{"model": "CTC audio transcriber", "dataset": "read English sentences (LibriTTS-R)", "train_examples": 15625, "gain_aug_db": 10, "time_shift_ms": 50, "n_mels": 80, "hop_length": 160, "input": "mfcc", "spec_augment": false, "win_length": 400, "tokenizer": "char", "vocab_size": 32, "arch": "wavenet", "norm": "batchnorm", "depths": [14], "kernel_size": 3, "stem": "single", "widths": [128], "init": "lecun_normal", "residual_init": "none", "optimizer": "soap", "beta2": 0.95, "lr": 0.0022, "beta1": 0.9, "shampoo_beta": 0.95, "eps": 1e-08, "precondition_frequency": 16, "max_precond_dim": 512, "merge_dims": false, "one_sided": false, "adamw_lr_other_params": 0.0018, "grad_clip": 0.5, "steps": 6100, "batch_size": 384, "epochs": 149.9, "lr_schedule": "cosine", "final_lr_fraction": 0, "warmup_steps": 300, "weight_decay": 0.1, "adamw_weight_decay_other_params": 0.05}
Rows from block 6 of a small CTC audio transcriber, named by matrix and row number. Rows with one number belong to one channel. Each number is 128 + 32 x the weight over its row's rms, rounded and kept within 0 to 255. All counts start at 0. Numbers have three digits each. After the name is the row's rms in percent of the matrix's.
After each channel's rows are labels from the 100 clips, of 14848, where the channel reaches its largest size: "loudest band" is the band of the loudest frequency at the time of the peak. Only what is clearly more common there than usual is listed. The data: read English sentences (LibriTTS-R).
# filt: filter width-3 conv, dilation 2 (model.blocks.6.filt.weight, 128x128x3, each kernel summed), inputs 57-75
# gate: gate width-3 conv, dilation 2 (model.blocks.6.gate.weight, 128x128x3, each kernel summed), inputs 57-75
# out: residual pointwise conv (model.blocks.6.out.weight, 128x128x1, transposed), outputs 57-75

filt.112 089:213116142132138105123177110135067139159150173109111076147
gate.112 108:116131125127098125140136086138144084100093143076198159118
out.112 092:119134109152148135104155158112203106112158146096128096133
loudest band: 250 to 500 Hz

filt.1 097:141113109122107139110118107121135138157140165132104090120
gate.1 099:089100120120149166145108145099129115104171104107168089123
out.1 104:124139095153137082112146127110075081108151093187128148071
loudest band: 500 to 1000 Hz

filt.97 110:194109168108055036126132082079134135136151167130118131126
gate.97 107:169145119123168118129162143089127089146135086148140140141
out.97 107:098095138073143158116153203092124139136159182168150090115
loudest band: 2000 to 4000 Hz

filt.113 093:116151106163132156147102166115152131120070111159119150148
gate.113 092:080082135134138164114123126124072177183202113106150111182
out.113 097:152157171119098140127133127094120133136136112183116050092
loudest band: 250 to 500 Hz

filt.46 114:143136112117129172142120143049147147088099111132073132161
gate.46 101:142136150122096219173149140150141155055136166100125134138
out.46 099:170066161075154108116134171162134089107131096168163105092
loudest band: 4000 to 8000 Hz

filt.3 098:109139098127132122125146178138132126108114072104182157115
gate.3 094:142110139125162122159118106097086147052112149097125122148
out.3 095:133055126105149092144112163125108188061094156157110119153
loudest band: 250 to 500 Hz

filt.10 096:097070140144094125107141060112109126120085133118091113148
gate.10 104:114176107144215065078170157154123182135139066114127126165
out.10 109:086101179112140122151150159152102153097136156150090143089
loudest band: 250 to 500 Hz

filt.75 096:086047138100137154097085166114094120122120155111126094188
gate.75 111:095135133123100075122124153113122128133151086206125086119
out.75 103:068100147135121101135036079190144144106173167128101152097
loudest band: 1000 to 2000 Hz

filt.122 101:085179151162086114077131118127177135177142098107095191163
gate.122 093:192167126087134102138155158141189106105086141151093127159
out.122 103:150143076104114187097105095104125147128172186157130106180
loudest band: 2000 to 4000 Hz

filt.54 089:122146124126141092133093165079130078093158156100061102118
gate.54 098:150122165115106175108101117080098132206143135113150091153
out.54 094:088047134122152133179108118138172134187176150216146132180
loudest band: 4000 to 8000 Hz

filt.109 096:147155115144154162091053094096143098150057180132166111047
gate.109 101:128066142119171073185099121153132216145141135111201143115
out.109 105:106075149130149125139123143062175166069120088134171150145
loudest band: 500 to 1000 Hz

filt.99 094:195157157066148198104129131089186193116119094146081145115
gate.99 100:157119145152107174163122091129125153109170127130130153161
out.99 076:160088067137131118158104147070163136108134188113089129133
loudest band: 250 to 500 Hz

filt.61 101:190154164149132145150173090143136177128145097193162133153
gate.61 097:200149180151192146142182112123055189109076137131138085204
out.61 100:093176121133114174106106099131105137203125150060097115065
loudest band: 250 to 500 Hz

filt.108 090:180163141137135103108132142088193125186113117108126080115
gate.108 081:124124161159120122076123103113111132097151102125102216173
out.108 102:113147138100132139084115170117109103063106175172151153142
loudest band: 250 to 500 Hz

filt.88 098:096108064162101215151102112116125190128162139131125114097
gate.88 098:137169144133189129161114135117164159151149084052114117139
out.88 105:131126156129065092102072098133132102127072131154158179136
loudest band: 2000 to 4000 Hz

filt.49 097:136090132133076049183132110120117153128177118185075114121
gate.49 106:121137106142103157180074112114129188149122126112135107113
out.49 101:126134149123230137167116100117179134103158151100105178114
loudest band: 4000 to 8000 Hz

filt.21 103:174167132138141196122134106124074113107136191084110104133
gate.21 105:093088103135163142084077174131123117105159043147159113108
out.21 107:120127181108194064097168111135132117105130122137151107098
loudest band: 500 to 1000 Hz

filt.0 106:157175166210122177069102146129165166127110156099171181113
gate.0 087:119067083099142135140118114138146120105162099115123089127
out.0 127:140094104083112136120103124155100131141108179164114106153
loudest band: 1000 to 2000 Hz

filt.89 093:102146137136116156125096122139008173109126183115118148118
gate.89 103:144120144156095162157136122065183117107181174144138192134
out.89 109:178107074156067067129154145139121133082140138081135130086
loudest band: 250 to 500 Hz

filt.69 096:109117125069171137121120153121115158146138190131170142097
gate.69 096:158118143091157125098131109177228128182081075048132112146
out.69 068:105172129067072145199174137135137114123101124077127131129
loudest band: 500 to 1000 Hz

filt.47 108:176143073157142166128092084118168134174147122135181068187
gate.47 107:142141184167127124168159139162121108122110080095127120077
out.47 100:119119169162123117108118150088127158135120113111185087103
loudest band: 500 to 1000 Hz

filt.59 092:191098147119105180123103140171104087032122139154107131097
gate.59 101:120091146117125121172104106097138184101092118142099163110
out.59 090:162180104136152146088138152091083190154141146080185155138
loudest band: 1000 to 2000 Hz

filt.18 101:184052167141114100131105146082161166131121131129065143157
gate.18 101:093118159129070160126068067132087068121124067073147151147
out.18 089:098132155171131046115096054080121141112119152097137156149
loudest band: 500 to 1000 Hz; 250 to 500 Hz

filt.72 109:101135118138142162055097122206123124088120125112145121132
gate.72 088:142094136116130080112148148103081157139127111148135108125
out.72 138:056109176127104168128087122105084132144094104059107143090
loudest band: 250 to 500 Hz

filt.56 099:135113081138114096147127130105097126146168185068126122112
gate.56 100:149114114150086145101083110055114099108081056123102128133
out.56 110:109115148176149138073097140112085144138124139141135164083
loudest band: 500 to 1000 Hz

filt.119 107:108124123108145150143141085164192130163154163118140134140
gate.119 112:132102127114150179083095156137095161123144129145084077082
out.119 098:093193165170112143155101186131088094122130086167189144120
loudest band: 250 to 500 Hz

filt.5 094:199134157158129071123145151102108161104131119117130151113
gate.5 098:109096100084112149109141107117117156138136091141172082140
out.5 095:158166152114111083136160064117125143102101106080062125115
loudest band: 250 to 500 Hz

filt.13 106:134086148127101191077093101125135117115102148117080079100
gate.13 101:084149120138136154079123104147150147085166090120127069103
out.13 113:129170112133149141115227209144133164116191142104191130127
loudest band: 250 to 500 Hz

filt.45 096:183126158115119196184153108131097117100089161138172119117
gate.45 103:104128087130181104151125170132115099111134084173096118103
out.45 094:107090177134083050076116127101090108105116116150123184063
loudest band: 4000 to 8000 Hz

filt.11 112:116133140083151133091115116133135203177102151089145179148
gate.11 103:127185101180165155137166186161118114108100153124137028206
out.11 092:138095108107133155043110170113132197135124112138106136162
loudest band: 2000 to 4000 Hz

filt.38 098:140097129111159145085194089077171150086124139122105155113
gate.38 085:199121176081101095116180181184155217128120158092150109125
out.38 092:107104130140148109153142147176119064133073114101128136164
loudest band: 4000 to 8000 Hz

filt.15 104:080139122162139099144187187082108163161132114120085086102
gate.15 094:181109136157127168211165104160121071093145129153176102161
out.15 098:139141125113187132068110139139156076132129113097165124108
loudest band: 500 to 1000 Hz

filt.116 096:123096160054125174170061136170126121177135074109112112134
gate.116 090:146127136082173133144205102121138074106084013079160090161
out.116 102:131116098129119124168134117090142172108165149181159188072
loudest band: 500 to 1000 Hz

filt.67 108:151135106116161130123093196137159016090159132139156201079
gate.67 107:142121137121020122129140156058086170164134104137146107128
out.67 114:170127074121148119135119072117152113139051072088127142151
loudest band: 250 to 500 Hz

filt.100 108:103105121119092169193166146065125081113178155099208124114
gate.100 103:106133148143171161178101186168083089181158085130205097134
out.100 107:191152091172128145115114168138176122142141109160136179076
loudest band: 4000 to 8000 Hz

filt.9 106:112160148121147070135129135111124127087104142141144099126
gate.9 117:140089127134122174146106134138111167071156070139174133121
out.9 107:125086183153176116182150152136104105150164150116136152158
loudest band: 250 to 500 Hz

filt.117 098:108144177139148068104134122174104087135192053165101124129
gate.117 096:121163075088169113144089070144121132143140142161124163167
out.117 096:120172091146128138116136155116138113131149134166138168135
loudest band: 250 to 500 Hz

filt.127 109:174172116172086046111155122114138114116066114154129119092
gate.127 108:087117108136153160168119084142161125156074083088094167127
out.127 101:154190089083085144157083134095149159115140149120058169136
loudest band: 4000 to 8000 Hz

filt.2 097:099152110110106106132104134193104083164163127162126095150
gate.2 106:153115091117142154107161189154165126160137084127194138130
out.2 109:137145112163100130078127166150120192103045152082116124172
loudest band: 2000 to 4000 Hz

filt.17 105:117107117140090169129103083170093111094118148125062171077
gate.17 099:139093135114120139112143094175123143179144108118084140098
out.17 109:081089185096098135141159171177090108096132108118172143158
loudest band: 500 to 1000 Hz

filt.8 090:047152185124109096140128093104080080138159133107116106092
gate.8 104:160101076139184162170168114120120157158149114125146153139
out.8 107:162123119140142101094125177189174151117098129132163096121
loudest band: 4000 to 8000 Hz

filt.48 106:161127118159188124156130134137155140142150082099166112082
gate.48 101:160053148184107102141121136128081134176122142103146184090
out.48 106:101155153122096079140123072126160144162130163114092176174
loudest band: 250 to 500 Hz

filt.123 089:091167093181113117104153165173150052123166169184108119156
gate.123 104:113069145152147145106191146160147199171155146172125123187
out.123 104:134170156181123125150136077053172164102141092114193099165
loudest band: 4000 to 8000 Hz

filt.30 106:055175135075116158170151166194114173091141100136123117135
gate.30 094:140144146127165099131152183123148158131146106132155117118
out.30 067:114123097109168132152116118142150148086113091188103104142
loudest band: 250 to 500 Hz