A small CTC audio transcriber, trained from scratch: soap at rate 0.0022, 149.9 epochs.
Rows from block 6 of a small CTC audio transcriber, named by matrix and row number. Rows with one number belong to one channel. Each number is 128 + 24 x the weight over its row's rms, rounded and kept within 0 to 255. All counts start at 0.
After each channel's rows are labels from the 100 clips, of 14848, where the channel reaches its largest size: "top examples" is what is common among them. Only what is clearly more common there than usual is listed. The data: read English sentences (LibriTTS-R).
# filt: filter width-3 conv, dilation 2 (model.blocks.6.filt.weight, 128x128x3, each kernel summed), inputs 76-94
# gate: gate width-3 conv, dilation 2 (model.blocks.6.gate.weight, 128x128x3, each kernel summed), inputs 76-94
# out: residual pointwise conv (model.blocks.6.out.weight, 128x128x1, transposed), outputs 76-94

filt.20 [149 128 134 137 146 124 110 148 146 109 108 121 111 130 143 148 130 103 122]
gate.20 [121 125 159 149 151 128 152 121 128 110  85 212 112 125 112 138 119 102 128]
out.20 [150 118 134 156 139 149  91  84 104 115 152 142 118  97  82 122 129 107 141]
top examples: voice: male

filt.65 [130 136 152 151 111 159 180 144 103 111 123 117 146 128 146 153 168  96 129]
gate.65 [164 125 140 106 157  83 117 128 107 171 112 121 129 112 120 180 123 121 110]
out.65 [107 106 125 153 116 134  82 105 133 109 182 133 189 159 158  93 146  88 105]
top examples: voice: female

filt.93 [140 114 115 118 137 112 127 104 204 111 137 131 140 119 134 142 173 161 125]
gate.93 [112 134 114 105 105  84 171 141 135 131  87 124  92  90 101 108 138 148 125]
out.93 [119 129 130 113  94 113  83 141 162 163 111 150 125 104 103  69 113 108 107]
top examples: the word "the"; the word "that"

filt.95 [127 162 157 123 155 106 142 138 135 143 125 142 112 164 132 162 112 130 131]
gate.95 [109 160 127 134 159 103 151 162 119  91 144 152 160 124 170 171 130 142 120]
out.95 [ 85  99 138  82 111 177 142 116 127 148 106 106 140 111 130 104 108 140 150]
top examples: the word "he"

filt.62 [123 139 149 174 101 129 167 107 166 140 117 179 175  91 133 148 135 117 135]
gate.62 [143 143 110  77 152 131 131 101 111 131 148 110 115 190 111 134 124 103 125]
out.62 [125 109  90 136 126 132 109 108 150  89 142 149 145 185 126  84 103 154 111]
top examples: the word "the"

filt.39 [106  99 139 162 138 102  94 140 154 113 162 107  93 145 111 135 150 181 115]
gate.39 [ 91 117 175 110 129 149 135 126 148 149 182 139 114 134 148 152 141 129 175]
out.39 [101 134 159 128 148 131  64 155 132 173 118 122 142 121 154 146 150 131  96]
top examples: voice: female

filt.106 [150  94 125 128 122 101 132 105 107 135 129 125  93 135 113 180 135 136 121]
gate.106 [122 164 111  97 163  97 146 127 109 131 106 141 118 145 117 134 124  87 146]
out.106 [135 118 119 112 143 124 142 143 146 105 154 144 117 119 182  94  90 132 110]
top examples: the word "is"

filt.83 [140 156 141 124 146 109 112 141 105 118 105 139 101 126 109 123 154 107 124]
gate.83 [127 117 103 130 122 105 148 127 131 111 131 110 128 136 107 136 118  95 115]
out.83 [ 90 122 122 134 105 137  84 113 123 132 155 106 156 123 108 147 121 132 110]
top examples: voice: male

filt.29 [120 154 106 165  73 138 166 138 123 195 151 151 160 161 152 125 102 139 114]
gate.29 [109 145 124 125 124 128  71 125 166 113 123 102 145 144 118 100 167 119  93]
out.29 [ 92 152 149 107 156 105 136 126  80 138 126 162 139  99 116 159 114 131 135]
top examples: voice: male

filt.114 [124 137 105 120 129 139 163 138 161 107  87 150 139 104  73 105  91 145 105]
gate.114 [119 111 154 112 104 131 144 145 120 123 171 171 139 150 133 104 129 108 169]
out.114 [131 111 174  99  97 156 125 148 108 102 132 115 148 162 141 138 141 153 106]
top examples: the word "the"

filt.105 [156 127 111 133 114 138 124 138 108  95 183 105 124 139  96 127 138  99 118]
gate.105 [114 104  90 121 153  95 124 130 155 127 106 101 143  78 135 132 131 125 127]
out.105 [ 80 153 128 106 129 116 128 127 147 136 101 133 139  86 182 118 147 175 153]
top examples: the word "of"

filt.32 [110 140  52 134 138 144 116 131 128 142 116 106 124 141 141 170 147  93 175]
gate.32 [107 106 120  95  86 164 140  98  94 134 168 161 128 125  95 152 125 158 133]
out.32 [114 157 108 141 131 160 103 122 121 152 148 145 105 139  85 101 129 157 165]
top examples: voice: female

filt.26 [ 86  99  78 137 119 118 147 108 161  87 141 145 164  97 115 127 119 134 137]
gate.26 [145 103 152 117 137 129 105 113 128 107  81 127  88 125 138 111 136 116 137]
out.26 [118 136 156 131 133 160 148 117 108 124  86 108 147 154 123 140 133 100 128]
top examples: voice: male

filt.66 [145 127 116 157 131 139 112 105 106 112 110  89 167 138  96 128 104 126  83]
gate.66 [142 114  97 114 141 161 143 166 177 138 122  86 123 141 120 128 123 128 120]
out.66 [118 113 100 110  86 139 110 134 179 128 139 154 167 167  77 161 191 122  90]
top examples: voice: female

filt.121 [ 97 111 133 121 103 115 128  90 142 117 134  96 100  83  99 142 149 116 107]
gate.121 [115  74  74 150 130 125 103  97 125 103 153 142 141 108 108 174 103 110 153]
out.121 [167 142  76 153 106 138 132  78 178 119 137 145 128 147 108 149  88 104 149]
top examples: voice: male

filt.82 [118 129 133 125 104 122 147 158 127  86 133  91 151 134 143 104 108 141 145]
gate.82 [122  75  98 107 112 138  95  74 151 107 138 131 100 155 134 130 117 156  77]
out.82 [111 126 106 120 156 135 134 111 114 123 110 109 137 145 136 126  98 168 158]
top examples: voice: male

filt.12 [133 174 130 160 114 140 127  79 167 126 123 103 156 150 168 165 153 115 137]
gate.12 [130 145 138 152  86 110 113 141  59 152 103  95 128 115 110  91  91 112 133]
out.12 [120 116  54  99 122 116 147 143 124  78 101 122 179 108 103 133 113 128 103]
top examples: voice: female

filt.50 [122 145 136 148 166 125 160  84 134 125 150 122  93 144 131 131 173 119 113]
gate.50 [162  87 118 146  94  88 124 142 128 126  99 116 137 110  82  91 170 119 122]
out.50 [161 136 149 126 101 164 141 111 140 136  77 177 169 105 139 122  93  80 150]
top examples: the word "i"

filt.55 [140 127 128 107 120  83 118 145 143  82 160 145 125 158 156 110 158  83 139]
gate.55 [103 169  90 104 104 149 120  97 114 101 133 135 141  87  92 131 163 118 123]
out.55 [151 113 110 149 135 120 146  92 117  69 151  93 161 121 135 110 111 115 116]
top examples: voice: male

filt.37 [108 125  97 134  77 159 140 136 113 132  88 116 149 133 150 119 107 147 134]
gate.37 [124 163 141 116  54 168 136  99 125 124 124 118 134 133 159 123 161 153  93]
out.37 [123 134 174  70 138 140 121 124 144 148 116 140 140 144 199 104 145  99 113]
top examples: voice: male

filt.84 [173 106  85 117 147  72 159 134 123 148  98 146 100 165  83 136 145 173 150]
gate.84 [109 159 152 117 109 178 146  72 169 105 124  93 111 135 163 118 111 163 170]
out.84 [139 136 149 143  96 148 127 128  71 127 115  86 101 137 179 135 128 116 115]
top examples: voice: female

filt.57 [ 83 135 128 169 175 106 167 105 159 136 105 157 116 150 144  91 100 138 110]
gate.57 [100 140 121 153 163 136 143 150 113 150 189  96 103  87 110  88 129 150 135]
out.57 [144 134  87 164  90 131 165 121 117  66 141 149 148 137 137 210 111 117 130]
top examples: voice: female

filt.27 [154 144 135  99 136  92 118 151 160 126 123 140 114 127 137 115 174 167 161]
gate.27 [137 162 122 125  86  77 119  81 130 134 187 162 136 165 148 175 137 132 120]
out.27 [ 94 149 149  98 126  96 153 114 139 122 137 161 101  97 100 162 100  99 121]
top examples: voice: female; the word "she"

filt.104 [154 133 140 158 107 109 140 133 141 122 168 115 157 130 130 128 129 161 167]
gate.104 [139 138 151 115 148 157 125 104  73 163 125 144  90 156 107 137 108 151 114]
out.104 [ 78  90 126 108 119 108 140 156 129 111 117 156 126 146 104  88 143 122  92]
top examples: the word "and"

filt.68 [164  91 180 150 121 101 121  84 133 169 141 129 107 110 145 139 130 116 122]
gate.68 [152 163  94 129 172 126 128 124  99  80 118 122 121  82 112 132 173 106 161]
out.68 [135 156 109 112 156 125 107 148 149 139 124 110 123 114 136 151 108 106 132]
top examples: the word "you"; text has "yes"

filt.107 [171 108 128 136 134  94 108 103 125 120 169  91  81 111 129 160 141 114 102]
gate.107 [159 152 124  59 140 171 130 111 146 116 122 153 166 147 151 152 129 137  94]
out.107 [ 88 112 120 116 111 141 143 147  76 175 106  84 112 137 119 142 118 121 139]
top examples: the word "she"

filt.28 [143 183 132 168  80 158  98 118 123 134 101 117 147 144 107 110 102  99 144]
gate.28 [145 122 153 150 141 117 148 112 161 100 197 105  97 127 144 132 133  97 100]
out.28 [150 123 149 129 117 154 166 171  96 124 151 131 147  65 157 116 165 147 119]
top examples: voice: female; the word "i"

filt.79 [137 123 140 128 147 123 118 144  98 151 140 115 128 134 132 150 118 119 120]
gate.79 [105 142  85 160 109 110 131 113 131 105 138  99 137 147 126 101 113 183 128]
out.79 [139 112 136  77 148 134 132 109 177 187 123 144 139 107 147 155 119 175 121]
top examples: the word "we"

filt.63 [149  94 147 103  86 141 131 167 105  95 138 159 121 116 128 118 137 105 131]
gate.63 [133 136 122 110 116 143 173 126  93 131 190 103  94 127 124 143 106 124 105]
out.63 [133 168 100 191 204 132 118 133 122 115 173  95 155 130 147  85 123 122 118]
top examples: voice: female

filt.94 [169 125 104 123  76 151 151 163 136  99 165 132 152 150 102 114 157  90 129]
gate.94 [147 146 168 132 135 140 155 150  67 161 126 116 153  76  98 120 141 142  99]
out.94 [126 147 124 183 132 160 131 111 129 126 149 164 110  93 139  86 110 187 135]
top examples: voice: male